From a checkpoint of a small sound classifier.
Model: norm groupnorm, depths [1, 2, 1].
Training: normuon at rate 0.01, 1400 steps, batches of 64.
Data: trained on synthesized solo parts of chorales (CocoChorales), 2.3 epochs.
Rows from block 2 of a small sound classifier, named by matrix and row number. Each number is 128 + 32 x the weight over its row's rms, rounded and kept within 0 to 255. All counts start at 0. Numbers have three digits each. After the name is the row's rms in percent of the matrix's.
After each channel's rows are labels from the 100 clips, of 14976, where the channel reaches its highest value: "responds to" is what is common among them. Only what is clearly more common there than usual is listed. The data: synthesized solo parts of chorales (CocoChorales).
# conv: width-5 conv (model.blocks.2.conv.weight, 160x160x5, standardized in use, each kernel summed), inputs 80-159

conv.109 086:106163164064131122124126114093100109138095102119136124114161150096084070132115153173134095107123100195203155163135147125213092124095143100157156091129068120110191077122175093128120127151105127173157192082147143100113076147171147150088155172
responds to: flute; note D5; note F#5

conv.65 085:099155134102146157145170145106123077066120089158184144127092108185205071123092174100127064156149134116182108195087086120147167106168131133126065116147091133099172137162137139135086102099114215127126120129146136077089095149148102134170072089
responds to: viola; note G#4; note F#4; note D#4

conv.123 101:114175137114140098071170155172127068151080168175116135180116144129194097165143116121154066096072120122132131223184200102112151120179188107202100118124113100123104138109120123099116173126125116106162112031090134117158152202081096124134198138
responds to: viola; note G#4; note A#4; clarinet

conv.1 099:111043109104152155100163167153157117128131057097154134100160111134139187125154092120112124180155101122185113166208119073124114045080178186131149114080150122198117118101114150157111113128155174117136099100084132089157144137164123135087133106
responds to: violin; saxophone

conv.47 106:177131092198110104125160181098097134149108132115108084070104147083117159142191136128111181159110133105158147136104155152149092133102147104141095118196165097147110135124139158113084113104149160143120151191118112122133152139101151143119125079
responds to: double bass; note G#3; note C4

conv.141 094:134100095115127105139109113144169112149084143109173115096170175159198205134148125114117143140142107092220138120137105135147143108170133155061126099142126122140143121148115198138115167146157112168160138055098204093129098064134131085152101092
responds to: flute; viola

conv.23 085:111121077077117086118133151119126145123125134056092135153157154103177114124130142104128099174141113159137045251145063085128173075166198106182108116105053056105174097186125151135104085114123151110087112093108149133121107135115150153120110137
responds to: viola; note D#4; note E4; clarinet

conv.19 079:166080076148103148111183141108123113074172140136153146074148130105171098079075168112117185112164198083121120060129132134144137134108109128114104140179093162087141101115092142118184090138135162151124095095127224101141123117113142142190047109
responds to: viola; note A4

conv.146 101:173107077112131163063118193141115163164212099123154097144075148126102162103164123152154092181146152163131125160110096137124113124120175171079102145155147120128135138107151107110146105122071087122120158137066110237086096108144182144083147183
responds to: tuba; note A#3; note B3; note G#3

conv.43 103:161164163081131106099130140131115106054101096134137154097107157110119142120148109164066120121099085097150122165125091130168119148129134142171139093171048165178162108105108144173103079106117153137108135133109206116160097164155164121141172061
responds to: viola; note D4; note F4; note G4

conv.145 119:213102116157130139140118122136104143160188140146134066096116108129106132132176070071076169086098133128142119097185148114075109151152142119080128174207162054136097135186152123159108121057115132096156127152075080129161190117165188141110151171
responds to: note D4; saxophone; clarinet; note C4

conv.58 093:188134170212137092239081086125103169101092129124167143139117112106078082189147142110136107077132115159097093123090101112189144111119142132120113126126108171109156146121144149131197138136057143104122134102102107156098094189155110138088133141
responds to: tuba; flute

conv.106 132:071091101203106100118127151099137167088119155069121116154126129121112127109116128100109118110120083133174128115101138109126138129146171144097144087158121193237104131117163097090082105138167187136147119118123156163121131106090117102154127103
responds to: horn; note A#4; note A4; note G#4

conv.94 076:162131102146146120106135120166152121142149110132130151125143145130156205142163108136167103113127112098162164200132162116124138178143139142195153147148150137213111103100105105087088136151096054144105119071130105149123133108141107099159158151
responds to: horn

conv.143 100:122049101118110125118172144121161085171120178179129097116112095051167186139149174168189123121198150100097107160105126115134126107101152110121105146128160110093131159145134118107136072151169095129136094142115106165146184153147155177144157231
responds to: trombone; note D4; note C#4

conv.118 114:118142111082140120083148133093195129116158238137148104087115095098121206162080166174115128085125146063102082119093171129138123088125103114085169181107103163136141155096127156135159118104185156144121120100110126129128158181173067149160153206
responds to: cello; note A#3; note B3; note C4

conv.10 105:130181158185148109135139135129170123166071129081137171146160098129049143127125081116125215145115088069147151135186146121157193144186186088142173152135164102091137151115105126144134167142114133100113120100075101127076057145101120137128130141
responds to: bassoon; double bass

conv.103 083:101118106054111075107147136128176161145106127155126107120111143111131162133105101138125129139205116105117111124120105104127122134148134101151160120165183086176165141112142084110002111100079131142132138075105115096129162094089107108105191127
responds to: saxophone; note F4

conv.144 097:131169159081093211146101123071132109140161115110140142101113166116093144160161104131133114145151140140119186108150181113096150189102167201198141107182097105161133137100064149093100107120151082090127125101101063149124108084152129126162154139
responds to: cello; note C#4; note B3; note C4

conv.97 086:132100179114133154146094130106148111115100149138154155140168123090057098096099109137068129114112113175171095110096077163190093070102170154107077115142116089160216124115145170171062173156161120107132153110107091141161115134115106125106117088
responds to: viola; note G4; note G#4; note F4

conv.84 088:212084130112146131158134121131183201115138135120178109152115058116131094124112161138101075163130124168101183138179149154178109112170106133072171095123163098111143132075157067108136125071123128101082144088118087134144089172168077117157165145
responds to: trumpet; note D5

conv.158 088:154154095131161120091127156158102139163122202061112063122113155106125079103169147071162132123061089132105166142122153086120078103138141102114094133152148123147142115149155113146090093151116218157136174082126186053114137170080127091106151151
responds to: clarinet; note D4; viola; note D#4

conv.85 091:181120140123106099134092127180123133113144148116165094143144085160129141150096176098114117143142172151080103100118140155105154092193146141180123124079127158079109146117160096102157090111162150154090102153128132142090137096141166157105121087
responds to: cello; note B3; note C4; note D4

conv.29 078:154097178162163118142147146184124132127051179172090128137107118148119085110102146112069103083133148131124133110111124129160127109118119161118106089092073185145188113115103098095094166214137159165136187117188148127101102163122077156152091124
responds to: tuba; note D4; note C4; note A3

conv.87 108:220110190104151085157150149130180108136060184118058124090119164160122191089104182106183136110114118087115159108116175178186149096112072112098117106135120131101194147166150083132081149129138095117097113095136131125093132169087142152118162148
responds to: trombone; note D4; note C#4

conv.39 095:086117122089104092127160164133160127115164143130185096124115170175108142097140162159144142121140116178144120120154099091121127088077124157142129100114187200255088145132115104132099138096138089122114160065089098098131085109066119180119140142
responds to: horn; note F#4

conv.140 112:071106093146134047126135158132128141121125140185049169105120119124165142128144145093104128125104076144063138131113087112186157106134166074150150158176130119069097131108129148076118137118148098123147110137185149196134181145094163101156095137
responds to: viola; note D#4

conv.133 079:149087030124091095071188126215101104148090138122099141188090086135160152129132122106153084152108131104119136133165109137070128150112128144116111105088144144133121132159125197107174130124116085158152135111148115149096167170112117091145140123
responds to: tuba; note B3; note A#3; note C4

conv.41 077:112128173087130114152125125075161167131113101138193144134098172141104130155076116148085130136106115172137158154139057154157135164165130154108104101106106130118176089172066132138091082117107080126122140106089122174142248138173129120141229176
responds to: flute; note F#5

conv.81 083:147144156109085172124085112142106120105171116132149076148138119155139217105138149133105144174151127191134111136161103081030085107113138087110127106136098099126082073131115128154146141159168156119112085148116068157102128082159126105091110150
responds to: tuba; note A#3; note B3; note C4

conv.96 132:084124069153126047111159127154163128192080093162134119159137133128098133153189128187094072173136132120094140163124168117144162154122105059181137108167080116172125088136144136072086133123176054118126105092070160166139117140122165163122169079
responds to: double bass; note G#3; note F#3

conv.151 091:124099115161140070133131142113094152061130129088153142103149130139115141071098116135126192055118106102179115159118104120176077176105131077150136116166130153094134128074133185166116136157137140226145123122127146112118115076101128127098131089
responds to: viola; note G4; note A4; note A#4

conv.135 093:118122079114101108165126163129118105140163100184218171195105119085085149133093110159098081116122175080081117142161178089184126138062168160121126130096060152111087093093129138058158093133174202124112112122182123156131117164172114169131068094
responds to: cello; note B3; note A#3; note A3

conv.32 117:171154136153118176091150142080131149090127116151131132175131118088073162133092091082127097155116103135083187093119155091138167098156132126195145092188139069112116143088116138143106160152159170100124107135059124209107139148171197132143140174
responds to: double bass; note A#3; note A3

conv.17 097:181133131097086140122101173156123102156158133125145150129099130107105109116133143193166097101182207133182174081162191173160131139181134086025116141125162071133069114106117106156174128148149132167147148094139168125176152183102129130103193071
responds to: trombone; note D4; note D#4; note G#4

conv.8 125:181156143073134118035100087153102117096197090096113153115133143099170118122107124127182101108102117119107116130115216123122170123187082134138068145157137156131100100131154100100115146161194089149113113106145144171132131149119099165177084077
responds to: trombone; note D4; note E4; note C#4

conv.78 087:109089128124104149147162120107126137090171092145135092158142185139122081146116124128040119083105163131136155095111157101198160105092107141104164127122078172124140178161084040165113075161131091131170162146192098114132157174120176146139104205
responds to: trumpet

conv.127 080:085101142097112210146128120124146117122086126124098166151143212146130152147144115102142120110206115152142145136087149143191155171166085138102106095128089136170137097128114106089104103183143127230143141202222108096084074169114141144146100211
responds to: trombone; note C#4; note C4; note D#4

conv.114 103:135173153132109109194110144143156175154146112122109091152106109123147101124172090218056165138116103114139078104098228106116173070171152132127147088154129125127140159110141100119104095089148164126111110128150099100125122135107139152111116152
responds to: trumpet; note D5

conv.156 099:068169112196138107155118115141123159143095132105126073147158141113122144106138094221156161163197074147143157109167128128142179113114158078085155111106107178157152110064153158162091084141082103101090115115187142096091081181148145120134152133
responds to: trumpet; bassoon

conv.71 093:127113092054130110087146105128147119165143140139211161134149167088104116100087142106112137100127119160098072171064112101113163099081098141093113173129118139120114149162111087098099126132133152136134108115141172116150109131196113149201143102
responds to: cello; note B3; note A#3; note E4

conv.16 111:123105158201155099093126137169189210149110180183132136119160076150127129149144109065124140117161116078104134127180218154114124120099130085109112174129090090125077158147176111128110127086125087100095109137070102160168147116076125157078145107
responds to: double bass; saxophone

conv.122 088:084097144113147152111166099116093180126148131123121086138156139110106165120098122181096085098138110130074109125244107103079113136164169114096144150121077114090096134093135125164107169122144125121154159136126182126150100114143159132142101114
responds to: note B4; flute; saxophone; note C5

conv.61 101:172074115075110148059139144126127123081160074180109152151083159133081174115126130061210135117166159089072110103149106101091139115141126142132118103149044158074131138105140166119109098142128138184118167151167119157146150158084082124126143129
responds to: oboe; note B4

conv.34 095:082152147095181146066117123144069126078123104088137092124177144116164145149128118087157097125114082138121133148107078177074136168112136111143178041131099119186111171162073081106174221085163139099104129122114167178152126152116114106153145091
responds to: tuba; note D4; note D#4

conv.124 114:138091133110151098103099129123077133136134125121079111132130110163099132107121130119101158124093188136112132115171168102149107166155176129125095123172120107110101084156099154186090202086157076131149124158063113133080123152141120136088099157
responds to: flute; violin; note G5; note F5

conv.120 103:120103127130133160131103118098147146100160117215102147110083117117137207102113079143142100204233126126147142101103065158133116133092174137175125098091113176085073146122093182104133126093134108068133152147130072179109181134119141109129136160
responds to: oboe; note C5; note D5; note C#5

conv.15 122:055111115129136134163133150128152147099090166116101155133090134129156141149151091181128133183087161094143155082164100094134109176105164179207088074089152118255136153138106131140099105125128150055147149161142161087172094125159111116133143127
responds to: horn; note A4; note A#4; note B4

conv.152 088:135158129202161093175161112145116155168087123076150109113151225087161153082141086125105148080149112161105091154132171098199170156128091149139111083111121121214174165123107133085102195098150069135132141114132086108101120103144120156123096220
responds to: horn; note A4; note B4; note C#5

conv.100 111:136151129164083153169100092140169211117188110133128123136118156105129107101145070104102130149119092131135156114137150141070151119159115145105129125149126107107153134113167158133113097086221105112142122101197085220100124129085134144137128123
responds to: double bass; note G#3

conv.153 100:160137111084154092148111125142169132096150102047136127108169073126095072124129061151172138102184076131121147113134166171137139111108153109169143141189113134088165151100210143164088114108095129113126142101121203125144136133131093145139168120
responds to: trombone; note D4; note C#4; note E4

conv.26 100:210136191110112123076113141125143166116149063080119126168120066149157160130147125131169125139080124114157105147109167103131064120098172117079170095112091168093145176114176159095129177087112131055067108102140089137119184127160082113091175131
responds to: trumpet; note D5; note D#5; note F5

conv.38 077:076145121135113116173129095133118104158068089106141163117102162108128107137150084213150119119123125106146183057124146120162161089115117164125175104112180100141122165135184078097139101147143132159128156168207134098177124115105144110120168106
responds to: trumpet

conv.157 097:152142131090122216119083139108088090128121123124190091119123126126093132124086110092110106173155115159186247132119149143128174143098121129213173141091161114136139132108089097157132141129134116084143106103095099152069132099188129139149146137
responds to: cello; note E4; note B3; note C#4

conv.18 101:110160141136146091090159119182129142116164166084150125131125091167125175109146153167114115124107155103122126147175042134100134065098090149127087137087133175107141136144118100152156180136152096119136079093132117157138189083174098110152082105
responds to: cello; note B3; note A#3; note E3

conv.112 110:108108110146115154159055133142156119100179119140165115114147149117103154178130106136102125121124128121139118121081061110137122123149067130112055116172170158242119145088146148192111127080107152139087123130141143130152131129174162156142151136
responds to: horn; note A4; note A#4; note G#4

conv.31 101:127108112142107096133083122126153113145125141111114113147144175144099147110135136098115117109121120102164095175146094113171123137141141120126128110207201160081153106148138166161096172115178094146133098121061102155146182103096152067096158144
responds to: double bass; note G#3; note C4

conv.159 101:130130114176151131120163189154170092167151141116059177188086164141152157148174133103147104116150144145110077172142168119159085136115135156108070128121116123172089076089143145102094080067105135109127125111118073125133107189145087135136064094
responds to: oboe; double bass

conv.113 108:227115157195134155177141108153130126107176141097109131166150144134197172119182119146114158113084153103097090213155089131109106120131163143108146172160173148170069128074139089121090123102100149086090143099126103130199105069146139128176087162
responds to: note D#4; note D4; saxophone; clarinet

conv.86 086:152124139113131087107108131090125168123064088177096148140139142119108134163184145149177069120138121106086077110155079108170141132139198132183133082112124173054124128127168175143141048074114121137098131207134133144089165122118132142073129120
responds to: oboe; note A#4

conv.74 108:153152088166130112104138116130117130170117135121097067144104144118138172106159120219121131157153085150104083179166082152107108144088112090117138111115123116124116136142146152159118239109102148101121175087080135127150147133157162127061098109
responds to: saxophone

conv.7 096:100134179152124146074106141098117138114092062103102127114149135148093143145130121113134152117094161112098144112206159135076169148085151142156110160135144134146154141131081152082135097102216129161145080133188068115145034143184087144168119140
responds to: violin; note D#5; note F5; note C#5

conv.75 110:113135113134075158108121169143152153109118068157149112112170141106076098143113107085124115111136142168163105119118119144168148138143118118122135146054098155150145076122083116095142170131130099119134092135117117106108172148151125183092167186
responds to: bassoon; note A3; note G3

conv.5 071:139099130082090122096114121163120140141104175133150144099098150143119149104144150099071099148131126077158170114117105128150122151104151190131108112085120103166161079157099138116131131184126134127169130126155078132081186149138092115155106109
responds to: horn

conv.90 097:171181114082128124103112162085144159108116099131158217160067177177142172108106146155151101144189147131093109116210165153162131164118140129082080135120118119125147156143137191092086083108120099140147144071132125130156136063118126132170142047
responds to: trombone; note D4; note G#4

conv.42 107:158094173105108107109120130167139115128091111136184127099102132074154113168157155112183156120044149145165135140092091090172102186078053148120100135109101103092149100075094133102129094116144100133130127142105169154132147180133131110097169118
responds to: trombone; note D4; note C#4; note D#4

conv.66 092:111132146122141122125118100171135147130154183095152127117138076132088105099121087152113140154124142102121142067149098123160145108114141173064109137142139130139107129154106105180133126093141102085127161037065145146112119115135151143138111084
responds to: flute; double bass

conv.149 072:101161082113105128138128085112102139173120070121093141171096179131123139139139144168131094112113157136137085126157122156114095140141138147114159134118175117193130102144161036107109145173123049142124107099249131129066072090133136169139178147
responds to: trumpet; bassoon

conv.2 110:160125133165129108104109136081172162106078099092159099163093113140139153127098131182113146109069122136118100208171098140132132126091114131091115140085058127093088107094177136116108187125154102086139105152122073106073173137155169144090163085
responds to: trumpet; note G5; note G#5

conv.82 119:118153122155099120056118103193063140099116163094146111139130128119135113105128129188208120091111109157143148086160145093105079141131088154162120106055133081186106120162137127124179138119080141137111144125163114146098178127153118103153145192
responds to: viola; note D#4; note F#4; note E4

conv.110 107:184113106124123143096117149085157147113174136135153113123051122162153103143138141074142150159107097169190148096104134101109134129047186163111120105150118113126145158182135172114091136143137144111169142175122110182108120088113137087088160085
responds to: oboe; flute; note F#5; note D#5

conv.35 109:119113185128130129182151142137088122097211122105186111144097147112081166129154085105120153112139155139172155104090164166160166105131117188122140098139134124137122129149098105192127125109138127127062106140104130177110116103134186097119098099
responds to: cello; note C#4; note C4; note A#3

conv.49 082:165139119104152131113149170162119161175070094174151150118098138092202126109100139104168054114188175102098136203143145119154153127163140128129109154113072143147106098089125154118214080188129185144163154176107122165097086114172083160114091116
responds to: oboe; note C5; note A#4; note B4

conv.105 103:153092121068144112094158111078113167158196105092109116193204161125196140186132069107119101154139135114131075107143110139106149058117061079127084117123152170156138155085095169138125129186114156181144160117151121147127115129143127103199128181
responds to: bassoon; note G#4; viola

conv.25 092:112161068071126220133143132123149153064177163117077167169100106114089113141142111149144091151178143142106138070038191184134160110110113114157128154136153142083133176158167124129150082137137094150082113115157107143107115132140101134132081077
responds to: trombone; note D4; note C#4; note E4

conv.22 104:109148132138104158076130100103146114114142118182067126129115133131165124169150121087076111116081097166134123121160128072079119153171188111153105131109116165164138153132138174101155152123143155160174133089077128128076090150169149147117112149
responds to: saxophone

conv.77 081:183105099099143114117135101181143118178123149134122135150075130116159110119140147136123087123147192111100161134137106159113120168137089146087140165070070169075121137135149121111227109146096113207198135102104178194071069139136133157186116101
responds to: bassoon; note A3; note A#3; note G3

conv.37 097:115213106138116089076123153130095098110118106179127100161111157152104101146161110161141147110099217166085162132086102188110129184080151088173164115102134095196095077118142170086199081098109100100103094191141112119138133136097153149107120114
responds to: oboe; note B4; note C5; note A#4

conv.128 094:091117114178106121137112135141084131115115084109125117062136136148083106066127099068114109134119138097083123111121164107103131147142111158165132099122106081074093120114131120185131138156201132164146173204163144180136089097130110173079129107
responds to: cello; note A#3; note B3; note A3

conv.21 105:143156162162106100145112089162170160171115122144128152138061125129088109124130162098174103122147155090131136080087153140104122126062110140111073111145103198161116109161164198107161173096180122125172153119109140128119131119073131123101171111
responds to: flute; note F#5; note G#5

conv.3 093:136075129176159103148185150107105123176105137166110143122184131089154119100120114103127098117136160137081125169108117174114113067125135140103123099108113087161063116169161115161122077132092135124104129107138116106179162106092118066102176109
responds to: viola; note G#4; note G4; note F4

conv.155 109:142146152126087131171109110137122156162102120126135155127173110168116100067108135109179196140160134136161140133122027120181142124153157104148109095070128181082131102164079190116197104130089172112109145167105105112120130127142065130106151100
responds to: flute; note F#5

conv.70 091:108160126123139095112186080157136101161081150141129171097127108103146143131115139118139091097116147116143098172157151138087081108066139121147169159099094084103126091146150154155142255132117160144170126098118147149137105181106080131139157118
responds to: clarinet; note D#4; note D4

conv.72 106:166151140157142188178124104117148149158181116142138189130094123134109142150157111080081089140162093118216168143164105171095136108165153114136097126109142145085133125126148115156121135109117125123114162146062060151101130129114136165095114117
responds to: flute; note F#5; note G5; note G#5

conv.51 084:089117132099116159104130107054160123124121159109091146172083112165157089071134147131140157177141117087144116152092120137161128083097179092121134151119233129123136207146147083142091150137106106084181137068145158114109165117135100108111129147
responds to: trombone; note D#4; note F4

conv.14 092:153062112096120125142128132136195097177115115168166151135116114134114063111118158160096122132172150143155133127093208177133099163158097128115115158188094081096127152130177072113094114175074101148121145105214134099091131132116139082115078128
responds to: trombone; note D4; note C#4; note E4