From a checkpoint of a small sound classifier.
Training: batches of 64, held-out accuracy 100%.
Data: trained on synthesized solo parts of chorales (CocoChorales), 39062 training examples.
Rows from block 3 of a small sound classifier, named by matrix and row number. Each number is 128 + 32 x the weight over its row's rms, rounded and kept within 0 to 255. All counts start at 0. Numbers have three digits each. After the name is the row's rms in percent of the matrix's.
Before each channel's rows are labels from the 100 clips, of 14976, where the channel reaches its highest value: "loudest" is the band of the loudest frequency at the time of the peak. Only what is clearly more common there than usual is listed. The data: synthesized solo parts of chorales (CocoChorales). In brackets: how many of the 100.
# conv: width-5 conv, stride 2 (model.blocks.3.conv.weight, 192x160x5, standardized in use, each kernel summed), inputs 54-107

loudest: 250 to 500 Hz (90)
conv.144 095:134085143097094088141123119134126128151120120144117113113157192077105113122150156139093125070119175153106056173178120108178161104129177104096156121094156147130198

loudest: 250 to 500 Hz (75)
conv.88 084:182117147123124114136135184109094162135103158142120133121094167097122209181112119142116064166068186135145110146139124156140097161130125084118131087165137120122132

loudest: 1000 to 2000 Hz (67)
conv.84 105:088161120156121112089173142159128101063118135215087132170057083142120135143158120144149148156112174126127120100095160132105118115157103097168064177116153153149177

loudest: 250 to 500 Hz (71)
conv.0 092:126098116217168173095132113116128137191146130221114139152158129114101104148104173172124122121121124048110125109102150114126114108104121107167224072078154199149103

loudest: 500 to 1000 Hz (69)
conv.180 095:135168115141127142150135099137123137140138124160168125173127178126068101101106164176149061132169157061144123134055169136081154133152104106133154112120134129111102

loudest: 250 to 500 Hz (74)
conv.14 088:124115115186119107078095139130150082159149146140105150168090096105188105169130128149129136091171097076117152111123130168120184155146112115098088124067135154124186

loudest: 250 to 500 Hz (71)
conv.134 115:150229104139106183183128130128193153124150145120092127124147160152137147148088185129169120133078036083155122133114166133167114085112110205144125124108170086149112

loudest: 1000 to 2000 Hz (53)
conv.2 086:202175139122135176142153119137142142161086129131058126115119141143068107149150121143136107102158143052106159125139109129139137143120138143092126141146077137124090

loudest: 500 to 1000 Hz (64)
conv.3 088:091156169105117152162110151144135141161081184174124185119106071123101147108150127104126182155177128131181128133102146145089129119140125220168153108122130192139154

loudest: 250 to 500 Hz (86)
conv.167 073:111069122139076175093107114185130074132094124109187140096149140147179102101141080185179147115143109152148071132115124090119134101125142163141107126128109134193096

loudest: 1000 to 2000 Hz (59)
conv.153 100:115200142150086098169197148149185119102134160127043139151122070127069156127212139140121117068071116087141114094088135118119080162120141157147150114089135144166221

loudest: 500 to 1000 Hz (51)
conv.36 079:130132114087142148051163157104130107144101147177144137105157178171120140108168103122140089153134140118129136178115144111125116158115119122115125062180097122143084

loudest: 250 to 500 Hz (75)
conv.41 084:081159141076118141146103145111101169163105155180156165179186142144144085093111089134095170168079108112134121106158133075157135148152209116111194132106124129105091

loudest: 250 to 500 Hz (82)
conv.92 075:142197154005110217174117141064151255119114123118138171110107134141141122100087171128107098112112100144187081140111122124081095090108130201105119117113160167125160

loudest: 250 to 500 Hz (84)
conv.71 065:116090124147108132115110105122111121139093130136173134103115124113210159092086134181126117128100150146137082110122125149195124128142105102112119084136154109105196

loudest: 250 to 500 Hz (72)
conv.32 076:150095142154120149129124131131124188120113120123125166093101130109111146093133111133095117109142139103106141098149154168127197101160141078085155089119170149126190

loudest: 1000 to 2000 Hz (54)
conv.83 089:115153117112125111162121199099136101140130125138109184161125136135121108113155114098123098188099139169117135132114109197127143128104059153123103148123176121117167

loudest: 1000 to 2000 Hz (43)
conv.52 089:123194138116119153081144093124106113120134154071133129144128089161132123139189109134182132110168203140155122129135136027100142140118109120126125093118121108132090

loudest: 250 to 500 Hz (88)
conv.162 071:073096115086087090085107123162105114090083116142182094133102118117093208107126122146127113142119069079103121130089184154228081111113128141093171162130142127155107

loudest: 250 to 500 Hz (87)
conv.16 113:170157082079105175093128106093113129115155130107116126121135119128151112104158093125114127120165123075144107119107155157172136129125189156162133174142118108172146

loudest: 250 to 500 Hz (95)
conv.124 122:135139182087142153111124106156133055125097132149075110123119145085140167084132145116098082146128135115128131124153171083191143161186134120142172108148123161147191

loudest: 250 to 500 Hz (72)
conv.48 110:151047125131135135131132153146156163188113176188079162150107109112122135123114080157103151143085088164082109178114159109114144118126144091138146134178135108119155

loudest: 1000 to 2000 Hz (66)
conv.159 100:127166103142128187208142186131167036095162104132136160144136158169151151163153105110140075114124168132109099135125114111114068129132123180147117168152123087097134

loudest: 250 to 500 Hz (87)
conv.117 113:097135140141106127088157124144151136115119110157108100129136129148094138111106059154100145089122127077064150094116131161102177086191092159114120153092156070133126

loudest: 250 to 500 Hz (85)
conv.155 090:075140138127144094131119094138108149146152204144140160112146118129177130123209124109099143167104071181113121088108084097139127102159078087095185166119116127085156

loudest: 250 to 500 Hz (93)
conv.45 122:151113115171152138154104135133147104125122115155076042114105122106166155153137190150125161173143127084083131078118109069110136125093140186181108163108071131094074

loudest: 1000 to 2000 Hz (38)
conv.136 097:103150114132064094107161081180142101110111150083112116174098108155128107099144103159172126108056168164150147104105092084124127127117097154132126158095173179155128

loudest: 250 to 500 Hz (75)
conv.166 087:127145089137076095127108105150162117104137156168119133121098075105133143132119135102116100105174090122159107126116230146117086147154173089125118187169145161179099

loudest: 1000 to 2000 Hz (55)
conv.138 099:164160151071107122187120122126122139111129127191089134133109098096164096129133145117108116182098117115119071086135119115165079155129158060170142098130172185097175

loudest: 250 to 500 Hz (81)
conv.18 109:178168134216114142132115080108139139154139098129154128159094087099155193086113090149075084116110106157135084195131186196078107192141171077152120176125126166104118

loudest: 250 to 500 Hz (80)
conv.122 123:097136134068111119148156153132104094061077134099196101146091129137127097101109126176172075090102119137141182136159141195135157155145148173070105129072158118101148

loudest: 250 to 500 Hz (83)
conv.72 085:175100170174158131132130108173102106220186121200124137169055081110101177143128122131133147139148089157147121140097148163119108067135121113136120183128125146091093

loudest: 250 to 500 Hz (73)
conv.97 124:147085106151104112158083102087123097137145127097102102153096030136157151167137126111122125121167157146124222074108199094147082119126121125132123191097083122157135

loudest: 250 to 500 Hz (89)
conv.73 079:096146142051095156150114171097114209108114113107195166167102107101160098163093105134115171126177069141142116149155149053107093080156096153118139123130089135125128

loudest: 1000 to 2000 Hz (54)
conv.190 091:133064105123134127119149099151132103109163113093107109136073121142187072139182166129104110139157177074097093144109143115109157115120102117129107124171157141122196

loudest: 250 to 500 Hz (92)
conv.49 093:171143071100129101115158130117122160133144161070144085135130155125086123089144129088164095142101175128143143133068130055173117136139183087116082123072123135159065

loudest: 500 to 1000 Hz (83)
conv.10 094:092113108091161170081133077052108102198131129187170178154173131122084121102108143126156066145130146073132188116132081040109108125178114111144110125119145154117082

loudest: 1000 to 2000 Hz (61)
conv.172 091:165079090079121183189117116074120139101072108093086165125153106147129119208113061151111197124203114117107172167121118103091117106106127118101105095146118142131141

loudest: 250 to 500 Hz (71)
conv.30 101:159217148174132182125089117116104086120175159105145111176119155048138112156165126117145119112106140104112140080114141145100091123123154167081123147177144134154153

loudest: 250 to 500 Hz (73)
conv.77 074:176169128139153109218104103122136070159128154143118098145093129149150101110100164110161149154116132049139160122175125116078114108154122153092168053109174113088106

loudest: 1000 to 2000 Hz (73)
conv.11 112:115154156062113129114172125144109120116172120191122121073089118138101118104143124158144106158154148147112111100152123077111124118122079131123126218159161150100159

loudest: 250 to 500 Hz (71)
conv.161 094:184172196138147123084097172126134141099113123130135150141121137038172088110137126127155151095128152156183094141151127093138073186104129121137141163147132155164105

loudest: 250 to 500 Hz (90)
conv.149 098:112096132156151132139121121160157105127151154200101146137190149147106135125123156191166140174137149132093100144135163132117119136144120103098067000163120111126142

loudest: 1000 to 2000 Hz (43)
conv.170 121:196170126137115180158142105126135115101117099113127129142087110167117115077137124117127113136181141139077106100155132108117097119137147252092140133095172139121155

loudest: 250 to 500 Hz (90)
conv.62 079:102116109093097214146118128137108155165103121145140167111132081120154139139128076139148188148138102108145130107106090178067169108179184130141079165113092136171168

loudest: 250 to 500 Hz (71)
conv.24 104:150143144183196164086154132119101177148145132183051166136125138146082141157200120119116074109120173052097094175101087157113128109146123090139175139173146100137108

loudest: 250 to 500 Hz (84)
conv.113 102:134101135084126120120111132148125127099197132116160126137108148118120134151112070069136070129117106130155112127109125104156112181147186187146087248084170154098099

loudest: 250 to 500 Hz (87)
conv.21 112:064114105141152087195127180211135106103140124117108104111146098194126159106055178127144117080116134140220109139091113143172157152174081164068102132184161127178052

loudest: 250 to 500 Hz (83)
conv.100 104:141159088124087062150090165156134123155138169183151140124117133177138152177163093140157119110098071100070115134115138177136152076080158102101147101130123092109105

loudest: 250 to 500 Hz (74)
conv.152 087:166114170105107116173117115069113078136112136152144160147104112125145168139155132194134123151155097092117099156101145107205056191116115137147108127099117156063167

loudest: 250 to 500 Hz (78)
conv.184 109:166159139081133167132124146099120154086142111171088120124055122106107150089093156150149100124122123140162148119117106200131124159139132131173111105157128116139156

loudest: 250 to 500 Hz (73)
conv.115 084:111139141115128170126117132094153129128128143125183164122171143128205103132122111130123172161125134151145144110159167095105115093070116185030077101080123128123085

loudest: 250 to 500 Hz (75)
conv.142 087:129151145097123158167107126129130127143148139106105137121113098163228137173118125105105133131081058173092136145097168095143101094122148194105119206139160138117083

loudest: 250 to 500 Hz (91)
conv.5 104:139140146064166164139099141148114129060143087154126086131134128110132135105136140109145121166140095108096120132135187166128214162040150164051097200132113120038086

loudest: 250 to 500 Hz (94)
conv.183 111:072141086160113173147114146105091091117117090178099076137113092130128139148112101121132113115139104153141141157087116107123149069200104183134031140131145131174111

loudest: 1000 to 2000 Hz (68)
conv.175 114:133056142139155138098121118120143062111180129147141184182110194131149137121142131149147105128127135116154102107156140101118151110142115085138079055152114105117095

loudest: 250 to 500 Hz (86)
conv.147 095:124179091083168131115102094067150181121109161129121126130127179101105140145151136112119120079143170184145135136181129102093111156112171152129138133115129088169143

loudest: 500 to 1000 Hz (58)
conv.15 089:077100116172189144130075082171137170165115114133124114199138121181133091136096116145079092151094149154089110156136133166212138116147134107141148105101141069141137

loudest: 250 to 500 Hz (85)
conv.129 093:083094122081103144155087155163144081057113172123143095120110124147137158112156067126106063108158158077152130135106149154145081154113113111119123164131123118167146

loudest: 250 to 500 Hz (84)
conv.93 120:090117149104104071131153105191114050121091178112085140124159061194072152137124199100099126116143123083141109189102062152118133208125144113178164140108091097213147

loudest: 250 to 500 Hz (80)
conv.120 111:159115115129120130177091169105149099097126133119077074084144101112155107159080160134108155103122106146133191118106145073117138105125129183174114188133168177163060

loudest: 500 to 1000 Hz (53)
conv.22 083:087083164186163136118127117085144137143111118101056145141144139085215075107137105146100207147090090151109122157190128118105139125170113143127122109107142127090102

loudest: 500 to 1000 Hz (56)
conv.106 100:119157133105137207142145110096179158150165118126085176115130119154012105058108149118092109153104104143074147138149127088139081052093136114107111149160160125104109

loudest: 500 to 1000 Hz (63)
conv.154 120:113166093139097128048088109115182120129122100153136137173099137137126102131096064143121109101119081121123165140107160099101144128122153142098190160113188134100119

loudest: 250 to 500 Hz (84)
conv.179 079:109079155067123133090113099194126089125122135099111123113120111154144127087094080148135155104095099174057097148129155079171133116151118120138165179115097118157161

loudest: 500 to 1000 Hz (51)
conv.76 097:102158201145130112138160131125139094103085096111101159177158172100084120176072126089129158160154180118109126162095127159079121110109111124148117075166145174132121

loudest: 1000 to 2000 Hz (41)
conv.56 090:138120155124174097097161159073134183128139152142136117127129137212125195144150161173181092140111147105170176139129119176129088128132159144117091159032181135103111